{
  "image_size": 96,
  "horizontal_flip": true,
  "translate": 0.12,
  "activation": "quick_gelu",
  "mlp_ratio": 2,
  "fused_qkv": true,
  "bias": "all",
  "experts_per_token": 2,
  "patch_size": [4, 4],
  "optimizer": "nadamw",
  "eps": 1e-08,
  "warmup_steps": 180
}
Rows from block 5 of a small image classifier, named by matrix and row number. Rows with one number within an expert belong to one neuron, the router's apart. Each number is 200 + 20 x the weight over its row's rms, rounded and kept within 0 to 999. All counts start at 0.
Before each expert's rows are labels from the 100 images, of 14976, where the router gives the expert most weight on average: "responds to" is what is common among them. Only what is clearly more common there than usual is listed. The data: capsule endoscopy frames (Kvasir-Capsule).
# router: router (model.blocks.5.mlp.router.weight, 16x96), inputs 0-95
# up: expert up (model.blocks.5.mlp.up, 16x48x96), inputs 0-95
# down: expert down (model.blocks.5.mlp.down, 16x96x48, transposed), outputs 0-95

# expert 14
responds to: finding: ileocecal valve
router.14,208,205,183,166,210,202,194,188,227,166,205,231,203,233,193,218,168,198,211,222,193,217,178,178,208,225,167,225,156,198,163,196,195,208,169,210,228,185,197,235,196,227,209,166,169,181,211,202,189,223,183,204,205,154,162,202,210,187,181,203,206,180,181,210,211,183,183,202,181,191,187,200,176,179,184,186,213,241,218,212,191,180,216,159,226,180,224,223,189,216,204,187,206,208,188,194
up.2,149,210,187,183,248,211,185,203,234,195,183,162,210,218,228,198,216,173,189,199,233,210,199,193,208,201,175,205,207,178,204,193,173,190,172,185,214,192,236,202,230,194,218,216,193,189,222,187,181,221,185,220,211,190,179,209,167,210,197,191,202,218,192,219,214,183,217,170,213,188,215,150,168,213,192,212,219,163,203,219,256,223,195,190,210,216,184,191,204,209,193,203,191,174,194,237
down.2,216,219,216,213,207,195,211,181,205,198,216,193,203,211,147,242,213,210,175,235,192,172,217,197,190,236,202,191,236,186,233,195,236,218,173,250,171,207,175,192,209,197,145,207,176,202,209,186,203,219,182,201,211,198,200,174,198,198,202,221,170,199,205,189,209,224,176,203,207,171,211,229,198,175,198,185,214,207,194,184,221,195,200,224,236,199,241,233,191,199,211,193,169,213,198,195
up.3,216,203,221,197,150,197,225,227,191,167,185,241,216,218,195,204,182,196,229,212,184,196,193,203,219,212,205,213,170,212,158,215,195,235,190,209,212,197,233,247,165,200,171,190,204,169,224,197,194,175,212,173,195,234,190,223,214,181,183,221,204,186,181,216,178,200,207,224,196,183,197,220,180,224,191,190,210,248,189,206,160,218,231,186,213,186,218,216,183,215,181,207,209,202,185,194
down.3,160,201,169,210,208,204,174,175,220,219,179,195,178,235,239,217,196,213,198,209,216,206,203,233,189,190,168,180,221,195,194,201,185,195,177,177,237,205,206,167,207,201,245,185,192,213,182,189,176,198,216,244,220,168,184,195,174,190,200,196,184,206,201,221,206,229,238,192,214,226,185,189,214,212,201,189,240,203,249,221,175,221,197,186,201,180,197,230,190,211,211,166,207,215,192,211
up.4,233,206,231,190,226,186,199,235,170,208,225,173,216,164,210,192,194,222,219,212,195,191,197,219,179,215,230,195,180,190,181,221,182,224,234,168,188,205,202,182,188,204,179,200,213,191,236,230,238,212,223,176,205,254,223,235,202,175,179,194,226,201,180,221,201,195,203,187,189,170,201,221,196,203,218,193,187,209,145,175,198,195,222,201,185,211,215,227,187,207,209,186,200,187,185,176
down.4,177,209,202,218,242,230,190,172,180,226,188,212,180,197,252,203,224,189,174,196,238,199,209,207,165,195,206,190,211,163,188,219,197,184,187,209,184,217,202,222,208,213,169,207,186,183,200,194,156,206,199,227,214,221,231,192,157,213,170,197,202,212,204,207,186,218,180,196,207,177,202,193,196,225,200,239,243,192,211,168,204,194,187,210,192,206,211,213,199,165,197,226,169,177,222,230
up.5,165,188,170,207,236,229,161,200,242,193,184,160,202,223,205,223,216,167,182,204,209,197,193,175,237,225,188,235,176,219,230,180,200,202,175,217,194,184,210,207,235,192,208,220,178,206,187,215,197,209,192,235,214,194,193,211,179,198,196,203,219,178,200,198,195,214,209,190,176,203,200,177,193,187,193,211,218,213,221,218,241,185,185,194,226,203,204,210,224,169,178,162,166,179,204,236
down.5,219,213,212,208,194,187,187,170,177,202,197,174,226,166,193,214,223,189,198,237,226,198,207,183,185,207,226,171,218,183,198,206,212,219,190,240,172,213,178,226,225,206,172,192,190,193,241,226,193,224,166,234,191,220,211,146,197,183,184,197,187,203,209,187,216,232,182,184,178,178,237,222,194,193,163,204,208,190,205,169,185,185,187,209,228,202,230,211,182,181,186,210,167,199,201,213
up.6,222,193,230,198,145,190,215,210,168,222,213,221,202,187,194,211,163,214,204,212,198,202,185,186,209,196,204,210,169,208,156,197,241,236,188,186,206,201,218,218,177,206,212,191,210,213,190,190,195,173,221,185,197,197,209,185,205,179,191,182,184,198,209,204,177,190,197,227,214,174,160,243,207,186,180,199,187,260,179,214,171,189,227,211,213,176,221,222,187,202,209,222,215,234,215,169
down.6,169,222,176,189,210,189,170,176,215,197,225,189,191,220,200,182,231,196,174,187,205,189,211,175,188,170,170,207,178,176,185,197,182,187,190,192,222,198,199,178,191,194,241,173,216,170,173,192,217,204,213,192,204,184,194,242,185,213,224,193,218,199,216,223,234,175,220,205,244,216,173,170,184,196,239,190,225,191,196,241,202,173,186,181,207,189,200,192,218,238,216,182,204,199,180,234
up.7,236,192,232,196,210,192,199,214,148,189,229,219,205,150,204,176,188,221,214,204,195,200,184,214,197,212,234,176,195,179,176,223,206,207,228,182,194,193,197,197,186,208,195,202,204,171,251,215,218,190,217,177,225,258,233,224,199,178,196,192,192,172,201,204,188,156,210,199,203,203,196,225,197,197,204,197,176,194,160,165,181,199,218,194,205,207,225,225,204,205,189,202,210,204,186,163
down.7,200,206,185,236,228,207,182,174,189,241,172,164,187,188,197,193,222,193,156,201,214,195,229,208,158,215,225,177,202,160,195,213,191,185,203,212,194,227,168,214,207,208,172,215,212,210,214,217,199,211,178,226,219,218,207,214,179,219,203,177,177,214,192,205,186,186,190,185,181,187,187,208,169,227,211,225,212,192,178,178,205,166,167,220,219,191,195,237,221,181,217,240,167,201,204,210
up.8,219,230,161,186,195,201,178,220,163,184,194,208,197,214,231,179,163,184,238,219,207,189,226,205,182,194,209,196,218,199,225,192,175,190,217,232,188,208,214,187,199,207,208,212,192,183,235,224,224,216,189,175,214,227,239,227,192,166,151,174,210,199,199,218,172,167,228,190,195,192,204,240,192,205,192,179,209,186,188,171,184,211,218,188,188,221,198,209,177,204,176,170,178,201,198,179
down.8,205,217,241,176,171,215,170,197,166,174,209,237,185,210,224,184,217,189,214,175,212,156,215,213,186,185,194,186,183,199,174,224,211,190,227,201,197,215,181,207,198,201,194,179,211,223,236,214,219,231,246,204,211,215,213,193,234,216,189,172,169,182,191,191,194,180,188,219,186,195,199,200,180,224,196,211,221,151,209,172,191,211,201,229,192,203,150,180,205,175,212,200,187,182,196,212
up.9,202,190,200,222,176,206,187,209,176,234,217,213,227,174,173,214,224,190,191,213,209,202,199,198,224,197,216,178,195,229,193,182,221,217,235,194,199,191,221,202,187,206,210,224,201,211,174,191,225,178,215,187,192,206,196,175,180,209,229,206,220,189,231,175,195,224,186,221,218,232,193,201,212,207,227,202,161,214,195,224,209,153,182,223,192,226,210,123,182,218,202,212,206,181,194,155
down.9,219,197,188,169,181,212,195,236,201,170,198,217,185,192,198,225,218,182,246,199,194,156,195,224,202,164,200,189,223,226,179,203,211,238,203,192,195,219,207,233,211,202,198,190,193,213,195,223,232,183,178,164,195,183,236,200,217,185,210,196,222,200,251,170,190,205,190,209,173,209,201,216,166,207,181,224,181,251,183,193,194,212,219,201,195,228,204,175,176,193,173,183,218,201,193,187

# expert 6
responds to: finding: ileocecal valve; finding: reduced mucosal view
router.6,159,169,202,222,208,214,181,173,208,218,151,221,177,216,220,214,219,207,191,179,235,210,193,221,185,209,177,201,217,197,198,219,224,180,171,194,199,200,164,202,202,203,191,210,214,228,213,183,176,209,215,250,196,189,177,204,222,230,220,190,175,190,200,207,194,215,177,172,227,196,192,190,207,189,220,222,220,193,231,183,216,206,171,185,220,184,188,212,236,158,238,211,233,207,206,221
up.2,177,194,144,204,210,221,203,181,224,178,165,186,204,233,241,219,214,175,214,209,218,209,247,220,216,210,182,208,210,167,207,214,165,208,185,230,192,217,183,184,189,202,217,207,193,190,193,208,174,229,170,242,188,184,214,208,206,187,227,202,213,207,184,197,215,214,208,215,208,200,201,171,197,221,200,207,205,151,208,215,173,250,200,203,198,180,207,219,223,199,189,180,178,229,189,213
down.2,207,226,187,191,180,185,215,197,182,171,194,222,196,190,207,194,213,177,214,211,189,174,181,234,175,215,243,201,168,192,179,211,182,207,195,185,217,187,235,208,216,191,197,209,183,183,235,237,202,177,166,205,215,228,212,214,192,166,183,204,212,234,188,214,223,203,216,210,171,190,252,207,173,192,218,170,217,195,172,158,208,210,186,179,178,218,224,216,194,188,235,190,191,184,175,178
up.3,216,196,207,212,215,201,188,182,185,189,179,228,183,194,211,205,201,211,171,210,212,198,181,223,209,256,202,185,195,171,176,229,214,201,194,193,211,190,196,218,178,234,173,202,200,205,262,197,194,227,216,226,213,201,197,186,227,203,156,182,179,170,184,179,183,229,174,187,196,180,187,216,169,163,213,211,214,195,210,150,216,170,210,189,215,183,206,218,188,158,198,217,196,206,219,204
down.3,202,213,169,210,184,154,222,205,188,193,195,189,242,229,186,211,203,200,184,228,170,219,182,185,241,203,190,190,175,190,196,208,218,196,200,175,205,174,249,200,226,213,200,176,213,183,209,194,195,199,215,207,221,170,190,194,169,191,238,247,215,197,188,212,220,204,214,231,228,219,223,185,199,197,218,153,215,201,204,209,195,207,213,180,184,202,196,168,216,230,220,196,244,224,197,195
up.4,183,203,205,196,172,208,206,199,161,179,175,227,207,188,247,192,249,208,180,177,185,183,214,161,190,186,222,166,184,201,170,224,233,188,193,169,203,187,203,239,205,179,193,211,222,209,196,219,197,211,209,208,198,237,201,244,183,204,222,187,195,219,190,239,215,185,202,206,199,211,229,192,197,218,212,201,233,194,184,172,219,225,179,214,178,219,198,168,210,206,226,216,213,165,197,193
down.4,215,196,208,242,190,198,210,201,207,211,240,181,183,181,177,203,177,200,182,235,191,182,205,193,215,226,204,207,204,222,230,191,228,205,234,225,196,205,194,234,186,228,190,204,198,237,223,204,204,190,205,185,200,192,192,182,211,193,176,226,182,196,224,181,198,219,164,172,208,194,199,220,195,152,202,213,165,241,187,206,214,179,209,206,226,165,229,200,161,178,187,243,191,179,217,222
up.5,205,187,239,201,172,219,204,194,154,210,207,225,200,161,217,190,222,213,211,206,189,169,198,198,166,222,243,149,196,191,203,206,226,178,210,198,184,243,194,218,178,211,176,221,212,196,237,211,216,200,217,212,207,220,209,244,192,214,207,183,182,205,200,194,198,227,167,177,181,202,200,188,202,214,227,213,178,178,182,167,214,226,192,228,189,175,184,190,201,185,227,231,188,183,200,195
down.5,198,170,192,228,201,177,173,176,210,238,210,187,183,194,197,200,213,225,180,226,170,232,177,209,207,223,212,213,183,214,227,194,186,171,221,216,190,175,184,193,188,225,219,194,209,228,191,179,203,231,216,199,214,174,180,195,217,203,190,239,187,195,190,204,168,231,181,150,242,185,184,199,214,161,226,167,178,196,191,198,210,165,174,176,226,187,206,200,191,204,200,219,200,212,226,209
up.6,178,214,179,177,186,204,185,188,230,184,155,203,212,218,216,220,214,171,187,185,223,187,234,163,214,212,193,228,215,191,197,199,184,213,171,229,193,200,217,207,211,191,208,214,161,224,192,205,187,205,167,217,202,186,196,190,188,180,219,195,180,208,196,173,253,198,202,221,183,184,222,210,174,208,153,200,265,220,216,195,199,249,185,200,206,193,211,200,184,198,206,208,181,190,202,227
down.6,227,230,223,198,183,163,228,225,204,191,219,180,215,194,195,216,192,201,202,228,195,167,210,201,180,205,225,176,220,204,212,175,226,231,211,189,173,218,203,213,187,203,177,175,175,175,228,233,218,206,168,177,229,215,214,195,223,167,211,214,226,219,184,179,199,220,200,212,198,194,201,240,153,201,168,185,212,206,174,174,193,186,209,191,201,225,243,200,187,203,189,189,168,172,187,211
up.7,166,211,201,186,198,206,209,207,209,220,182,226,205,205,235,180,233,182,197,180,217,190,211,176,186,148,200,206,206,215,203,209,222,195,187,189,196,207,200,192,239,169,189,237,201,211,166,207,194,196,205,206,186,194,194,241,168,200,218,189,208,217,205,176,236,182,182,201,192,195,226,175,213,269,182,213,209,189,227,194,211,248,162,210,215,208,178,181,209,196,210,194,178,186,205,233
down.7,210,192,188,228,208,206,175,212,193,219,207,191,213,182,172,206,195,194,207,210,219,166,207,195,201,232,218,200,257,180,240,168,217,224,247,230,168,224,185,206,204,219,170,220,186,178,189,188,240,186,203,197,210,215,217,168,182,198,188,206,188,219,228,167,189,198,178,185,208,182,197,251,207,221,191,208,177,210,208,197,183,152,198,224,213,189,199,207,207,182,202,200,172,187,221,193
up.8,165,185,226,168,194,213,196,208,179,213,188,230,184,200,242,179,203,220,207,190,219,188,226,174,217,170,210,172,211,207,199,231,218,197,175,165,187,228,200,215,205,175,167,223,202,198,208,221,205,196,207,204,190,208,202,255,171,189,204,163,180,183,214,188,214,177,197,225,208,219,187,183,182,239,194,224,240,230,206,178,217,240,183,200,200,211,187,192,226,191,200,208,176,174,211,193
down.8,195,189,214,215,196,151,213,186,234,202,232,169,214,204,163,212,189,225,207,216,170,209,167,198,213,224,209,189,226,198,224,156,217,201,251,196,185,191,154,208,192,211,205,201,203,184,188,195,203,221,185,189,223,246,207,199,208,169,191,223,210,199,190,183,177,225,179,179,198,184,182,235,201,203,217,164,183,209,160,192,192,187,179,193,202,206,207,231,228,184,205,221,190,195,191,210
up.9,218,191,191,214,224,185,201,182,221,214,194,178,198,188,191,206,194,213,199,208,211,226,141,226,180,244,196,198,194,167,207,194,190,200,205,199,194,176,188,205,177,222,225,198,207,222,248,178,184,209,220,224,260,205,185,171,217,194,177,212,186,215,166,232,174,231,192,199,196,179,181,200,183,179,213,190,187,188,201,154,227,176,205,187,209,187,211,243,194,197,200,199,236,207,205,204
down.9,190,193,185,213,190,199,225,177,206,198,196,227,214,193,232,173,249,184,196,192,195,176,195,211,237,187,194,196,170,197,148,227,176,169,193,178,228,198,210,174,187,208,216,183,195,197,170,190,197,203,227,156,179,182,177,215,173,197,218,198,224,183,202,220,214,183,242,211,180,222,184,171,206,218,190,179,207,186,213,220,204,189,225,182,189,212,187,184,209,217,179,172,234,202,162,181

# expert 15
responds to: finding: ulcer
router.15,213,182,193,195,217,198,190,190,205,234,218,202,194,182,174,179,150,216,221,202,208,219,208,189,178,173,196,186,198,215,215,203,207,180,207,195,191,197,181,208,231,188,189,189,223,223,162,188,237,155,203,201,189,204,164,210,229,218,180,195,181,191,233,227,209,168,175,168,196,208,180,229,218,184,217,163,204,224,203,193,200,185,216,223,223,181,193,206,212,226,180,171,220,225,225,154
up.2,209,225,201,194,178,172,215,185,197,224,209,173,233,197,202,186,191,207,209,221,213,199,206,210,195,212,222,179,250,170,220,151,175,204,207,188,180,197,216,208,201,181,214,202,199,193,197,191,238,168,196,208,215,212,207,186,210,181,200,236,230,205,216,208,200,226,205,210,192,213,183,238,221,203,189,164,186,229,188,208,137,195,201,185,223,189,244,198,198,244,214,202,207,223,180,172
down.2,206,204,209,224,208,177,190,174,200,205,220,181,206,162,198,222,222,196,166,217,194,219,171,212,170,229,188,188,200,224,232,224,194,206,200,211,207,185,197,216,197,229,193,226,172,188,213,219,182,226,181,208,231,193,191,173,175,188,193,244,199,179,190,181,198,220,186,170,234,156,197,200,220,162,209,215,192,199,199,173,214,161,192,189,211,192,240,193,217,178,189,230,190,169,217,233
up.3,205,244,195,156,170,193,214,212,221,176,198,176,226,193,210,211,198,177,211,245,177,201,215,199,214,187,206,206,200,222,186,144,185,220,213,189,207,199,212,200,212,180,201,179,185,199,175,207,201,183,169,180,170,198,223,176,208,198,185,197,228,215,211,224,225,189,217,224,194,216,222,238,201,205,195,180,225,220,223,237,167,203,198,189,197,194,219,172,196,256,203,174,184,216,207,186
down.3,194,181,201,230,199,202,190,199,209,220,214,190,190,178,180,206,221,170,173,205,221,188,172,207,178,231,205,185,227,198,235,237,219,231,193,200,183,197,174,233,187,211,182,184,185,199,202,206,196,221,192,248,199,187,197,189,221,204,169,190,180,198,190,183,199,224,167,153,193,190,186,209,219,183,207,218,190,204,221,180,213,170,218,222,214,206,216,231,211,160,215,196,157,196,242,237
up.4,216,183,209,238,222,203,173,223,216,206,210,197,155,177,183,186,190,211,199,176,194,230,188,200,162,199,209,179,195,202,224,224,234,179,206,179,203,199,174,212,232,190,176,212,205,239,201,215,217,184,204,204,219,229,195,215,235,237,175,173,186,215,227,208,208,164,175,179,216,199,194,206,197,185,230,193,198,224,189,169,241,182,201,231,211,218,176,216,190,174,190,196,210,184,230,183
down.4,195,216,188,198,201,186,196,184,191,174,163,218,203,208,223,186,218,201,187,190,184,183,177,218,212,160,207,200,180,193,167,186,153,196,201,168,245,201,206,173,205,189,220,219,204,202,204,213,184,207,192,190,222,208,214,218,178,200,210,191,213,208,176,243,191,201,213,241,209,224,209,172,196,216,213,184,233,169,221,230,202,210,159,217,162,210,163,199,209,229,212,194,228,198,151,199
up.5,193,215,184,164,144,253,212,229,189,183,205,216,204,207,215,202,232,202,209,187,193,172,206,192,234,174,201,223,202,204,172,200,206,236,190,195,218,210,207,224,196,187,196,210,165,188,202,211,198,215,196,163,178,200,212,197,167,200,207,210,203,225,192,176,240,183,236,255,189,226,214,160,194,193,175,201,212,190,204,192,195,224,195,217,164,211,211,170,209,218,198,201,184,206,214,185
down.5,209,200,197,207,177,218,226,193,155,224,205,214,185,206,179,200,204,183,212,204,203,205,208,205,196,197,207,181,173,217,181,222,209,167,245,234,188,191,187,240,170,199,181,171,249,211,190,208,209,209,217,160,207,205,209,201,236,202,242,174,157,206,203,181,188,238,194,216,218,201,168,243,187,187,204,208,164,194,203,196,205,182,183,197,219,215,201,233,170,185,198,194,196,199,227,189
up.6,208,225,168,212,185,168,200,209,216,171,235,179,220,234,210,198,215,183,177,234,222,196,189,195,190,225,191,183,239,168,218,204,159,232,198,214,186,180,179,170,200,198,247,208,200,166,206,201,203,192,157,209,221,193,205,205,205,158,201,224,207,229,205,208,206,211,201,193,199,182,190,227,193,190,178,190,184,193,207,175,183,186,180,166,226,233,229,194,229,189,182,203,218,193,187,188
down.6,205,190,199,215,156,235,208,215,224,205,184,209,222,173,166,208,171,176,207,216,205,176,169,163,228,227,206,209,226,237,217,180,214,234,184,219,192,209,197,227,182,228,185,212,199,184,190,189,210,177,185,185,188,179,203,159,202,184,187,230,192,183,218,170,207,225,181,201,193,211,161,184,180,190,192,197,179,215,199,191,209,191,203,196,194,216,206,179,154,174,168,201,165,183,219,186
up.7,219,200,182,205,220,152,200,184,203,209,219,187,207,184,160,194,167,235,209,208,196,231,183,202,183,212,222,178,226,176,234,147,173,154,184,182,172,186,188,202,209,197,210,202,216,198,203,187,214,188,197,184,251,218,197,183,234,194,189,205,201,212,215,214,190,202,212,179,207,223,197,249,204,192,204,159,225,232,195,179,177,188,207,206,219,197,217,217,192,211,228,198,211,210,203,179
down.7,190,206,192,214,224,183,209,174,203,193,198,186,218,211,226,227,210,218,152,225,182,198,177,253,208,213,208,216,209,196,222,209,186,209,200,186,240,186,221,212,229,225,223,221,174,189,210,199,204,195,206,205,230,190,192,206,163,195,189,215,203,249,162,224,209,223,187,193,231,215,238,198,180,199,199,203,221,188,196,225,232,185,196,184,179,204,159,218,190,213,220,241,189,181,176,201
up.8,217,204,205,191,172,179,232,148,198,195,215,178,207,196,176,192,180,213,199,232,206,209,217,212,178,206,229,180,218,184,194,180,195,213,199,170,192,201,213,204,213,210,211,187,203,217,216,170,204,173,229,205,210,209,227,182,199,198,207,210,208,163,194,223,211,230,225,191,215,202,210,256,200,215,186,177,212,212,170,183,151,162,171,191,216,200,240,203,202,243,229,215,221,225,205,199
down.8,200,222,176,207,194,193,178,184,235,213,206,165,211,191,214,205,239,186,153,219,225,214,192,223,207,211,189,202,223,207,211,210,205,222,206,193,193,189,175,230,213,212,196,208,155,201,196,215,187,215,173,204,217,185,203,175,167,175,192,228,204,221,175,208,190,253,224,190,202,190,220,196,199,195,215,202,200,220,186,155,219,186,160,193,227,194,245,185,211,188,208,230,183,166,185,227
up.9,199,205,177,214,200,200,186,211,202,200,224,217,168,200,187,189,201,222,196,165,185,213,199,186,179,194,190,197,176,227,219,216,243,186,210,185,196,187,202,189,235,179,174,220,226,218,186,222,229,183,222,164,185,221,154,237,208,223,203,170,184,209,228,222,206,183,177,184,206,197,205,198,219,175,225,197,196,246,202,187,244,198,229,227,198,211,171,174,193,195,226,207,209,191,231,174
down.9,187,239,191,211,192,219,204,195,187,195,167,203,173,187,257,155,202,208,201,197,197,193,220,195,186,162,203,201,168,183,184,214,170,179,203,182,234,190,203,188,231,193,206,182,217,211,191,235,210,186,194,191,179,211,205,229,194,208,197,172,211,209,158,227,191,149,225,196,197,226,212,159,182,209,202,195,235,171,202,187,208,235,198,220,186,180,177,188,220,212,210,194,202,203,181,177

# expert 9
responds to: finding: pylorus
router.9,192,220,211,190,172,191,233,213,219,195,201,176,230,174,203,193,212,185,198,202,199,186,180,195,206,196,235,182,224,194,208,193,198,226,197,187,189,190,225,219,214,176,203,210,175,196,191,202,211,187,194,202,206,228,222,206,181,181,176,225,234,220,201,200,219,224,235,219,194,184,229,224,157,232,197,212,219,215,182,189,202,183,160,175,171,221,221,159,225,230,191,234,183,160,161,180
up.2,192,220,210,191,175,212,216,166,212,189,194,197,214,218,238,220,227,153,175,210,216,165,213,226,206,214,216,199,209,182,183,180,172,226,170,204,186,202,220,224,199,202,224,216,155,186,215,198,176,196,154,228,196,221,231,195,193,179,188,221,195,206,170,193,200,242,219,207,197,162,203,201,161,202,182,221,207,206,196,184,197,182,170,172,200,193,227,185,214,200,194,229,191,178,178,201
down.2,223,183,196,192,190,193,219,226,196,196,221,229,227,225,185,209,200,188,227,207,194,223,207,149,239,196,178,214,165,239,197,160,210,209,204,204,198,192,205,183,177,208,215,180,196,190,179,177,213,185,186,164,188,189,200,197,175,189,230,190,228,205,217,189,217,188,212,214,205,214,200,201,238,200,185,173,197,212,160,230,181,212,205,203,195,204,195,156,187,243,162,176,200,231,213,173
up.3,174,214,206,192,169,208,200,158,200,161,182,182,240,218,216,243,239,183,186,176,207,184,203,202,200,207,196,224,201,187,179,188,196,219,182,222,204,200,227,210,185,201,222,197,169,178,194,198,153,201,184,202,187,188,216,193,177,194,203,222,209,201,157,191,212,253,227,225,192,177,205,195,172,230,187,203,203,183,203,209,201,206,180,172,173,201,222,174,198,197,188,239,206,196,163,212
down.3,234,189,189,212,186,185,225,219,182,187,211,227,222,215,193,201,183,235,201,237,172,183,168,168,239,201,195,203,182,235,217,212,210,185,194,195,194,176,215,203,189,202,199,160,200,190,172,172,211,175,208,172,193,195,191,204,200,203,245,207,226,178,223,208,185,208,199,201,201,196,183,196,219,183,225,178,180,241,210,237,190,200,198,217,192,191,210,151,176,243,232,194,230,197,199,186
up.4,201,202,247,191,201,163,214,185,173,223,204,196,203,197,189,213,184,225,198,229,194,206,171,161,214,241,184,189,182,157,182,189,192,201,182,191,212,204,214,237,159,228,220,176,193,165,244,197,202,221,217,193,228,214,211,201,213,193,215,238,200,176,155,202,165,212,190,201,210,225,175,202,173,189,173,196,203,214,178,184,182,215,192,173,195,209,210,200,172,202,215,215,217,191,199,196
down.4,217,166,211,179,177,218,191,212,189,187,218,212,227,161,179,203,192,188,219,201,209,208,244,205,195,204,224,214,216,216,210,170,213,230,214,191,166,201,209,239,182,201,192,172,191,216,174,176,214,199,217,186,184,210,206,177,200,150,207,240,182,236,231,152,212,221,203,198,190,178,201,225,187,194,183,204,201,232,189,190,198,192,196,196,228,205,232,197,175,200,161,191,172,210,221,222
up.5,193,231,161,199,179,219,216,172,237,168,177,200,201,196,199,225,222,175,185,212,220,185,213,208,181,188,212,208,224,178,198,194,175,226,195,194,197,183,194,203,217,174,229,247,190,218,198,235,178,203,210,195,195,203,205,187,202,189,177,210,205,221,194,205,223,203,232,211,194,155,218,219,179,232,173,220,207,186,178,188,200,187,205,192,196,234,233,177,244,181,206,218,158,169,195,220
down.5,222,179,171,198,207,180,204,219,184,173,216,206,229,205,196,204,185,209,205,206,167,226,210,185,186,214,193,190,193,198,190,192,190,208,205,198,192,217,212,180,199,214,213,200,212,190,196,178,212,250,180,181,183,171,180,209,178,204,234,206,230,175,218,228,206,158,243,197,212,217,178,188,182,220,186,151,194,212,210,236,185,238,197,208,234,227,169,202,204,213,167,184,228,218,158,180
up.6,200,226,176,213,195,211,201,163,188,187,186,226,202,251,219,211,183,189,196,218,204,221,190,212,205,202,177,226,173,219,214,187,179,173,217,210,236,175,221,196,207,210,242,164,201,193,193,182,176,181,184,195,187,169,178,190,197,178,213,206,208,178,191,230,191,188,206,216,230,212,207,163,211,153,219,182,184,211,231,236,197,217,214,177,202,194,196,188,173,198,216,164,225,233,216,200
down.6,204,199,220,198,164,174,202,190,151,205,175,209,177,172,246,187,231,221,212,232,187,193,172,232,178,211,239,174,176,157,193,218,210,180,215,201,203,222,184,210,178,197,181,193,204,197,241,215,213,222,232,221,230,233,225,221,210,194,169,182,172,201,188,226,209,209,204,196,213,176,204,212,179,203,222,197,222,193,173,195,193,194,197,219,188,194,229,212,198,193,220,210,203,190,225,195
up.7,185,218,185,202,179,218,192,214,233,184,208,183,209,195,220,237,224,175,195,188,221,183,225,242,207,180,208,179,228,182,193,184,168,198,191,234,199,204,181,184,217,173,183,233,172,213,195,229,180,205,183,208,166,204,214,215,184,184,167,196,215,230,210,194,208,219,224,192,175,172,226,222,167,224,177,207,225,197,205,172,211,185,167,198,195,222,219,180,232,189,200,229,173,174,186,215
down.7,209,188,206,186,211,182,211,188,192,172,174,216,229,225,224,191,167,191,205,198,185,223,200,173,225,188,202,216,209,189,188,162,179,188,195,178,188,200,214,187,201,192,241,206,208,180,168,194,209,221,189,206,204,183,191,223,157,183,238,192,238,208,191,225,210,167,217,230,199,223,230,177,208,236,202,193,209,191,219,212,227,230,225,200,207,225,178,202,199,229,213,150,208,203,160,180
up.8,213,175,242,222,195,170,220,176,178,220,211,201,218,210,184,224,190,194,181,217,187,209,194,192,206,244,197,192,206,150,199,186,202,206,189,203,217,213,213,207,151,262,205,182,195,208,224,162,205,230,201,231,238,216,212,194,178,181,211,227,210,176,163,204,171,211,198,205,216,200,202,208,184,211,191,170,219,223,199,188,201,171,188,185,208,184,223,222,179,209,222,215,202,206,176,205
down.8,231,211,211,196,198,202,201,239,222,168,217,176,230,180,172,214,175,188,227,177,219,178,214,198,216,207,200,178,200,214,211,169,224,231,223,217,191,205,223,202,196,212,181,187,189,205,174,213,212,191,161,184,187,223,226,179,207,153,181,224,207,203,224,165,179,228,195,206,179,167,208,217,193,213,182,211,180,206,182,179,191,219,216,224,211,230,249,190,164,211,181,224,200,208,202,190
up.40,182,220,209,181,192,189,218,156,213,194,192,186,228,224,219,241,218,181,213,214,206,177,195,207,189,220,199,194,215,165,197,180,200,216,147,227,206,204,218,228,208,211,214,222,172,168,203,214,181,198,159,222,205,210,221,214,186,196,182,230,196,204,160,200,199,235,199,210,209,166,198,211,166,208,170,209,224,183,181,194,195,183,171,154,195,198,227,199,221,213,203,232,203,202,171,207
down.40,224,167,187,193,185,188,211,243,196,191,223,200,237,214,189,221,197,235,215,214,187,183,173,156,214,206,208,221,173,220,201,150,221,174,225,206,186,169,220,219,213,220,212,177,207,177,170,185,210,162,216,180,179,196,200,190,201,196,221,208,214,177,202,191,209,192,192,214,184,223,213,184,195,178,176,181,167,212,220,234,201,184,209,219,219,228,187,172,185,238,184,178,204,217,200,189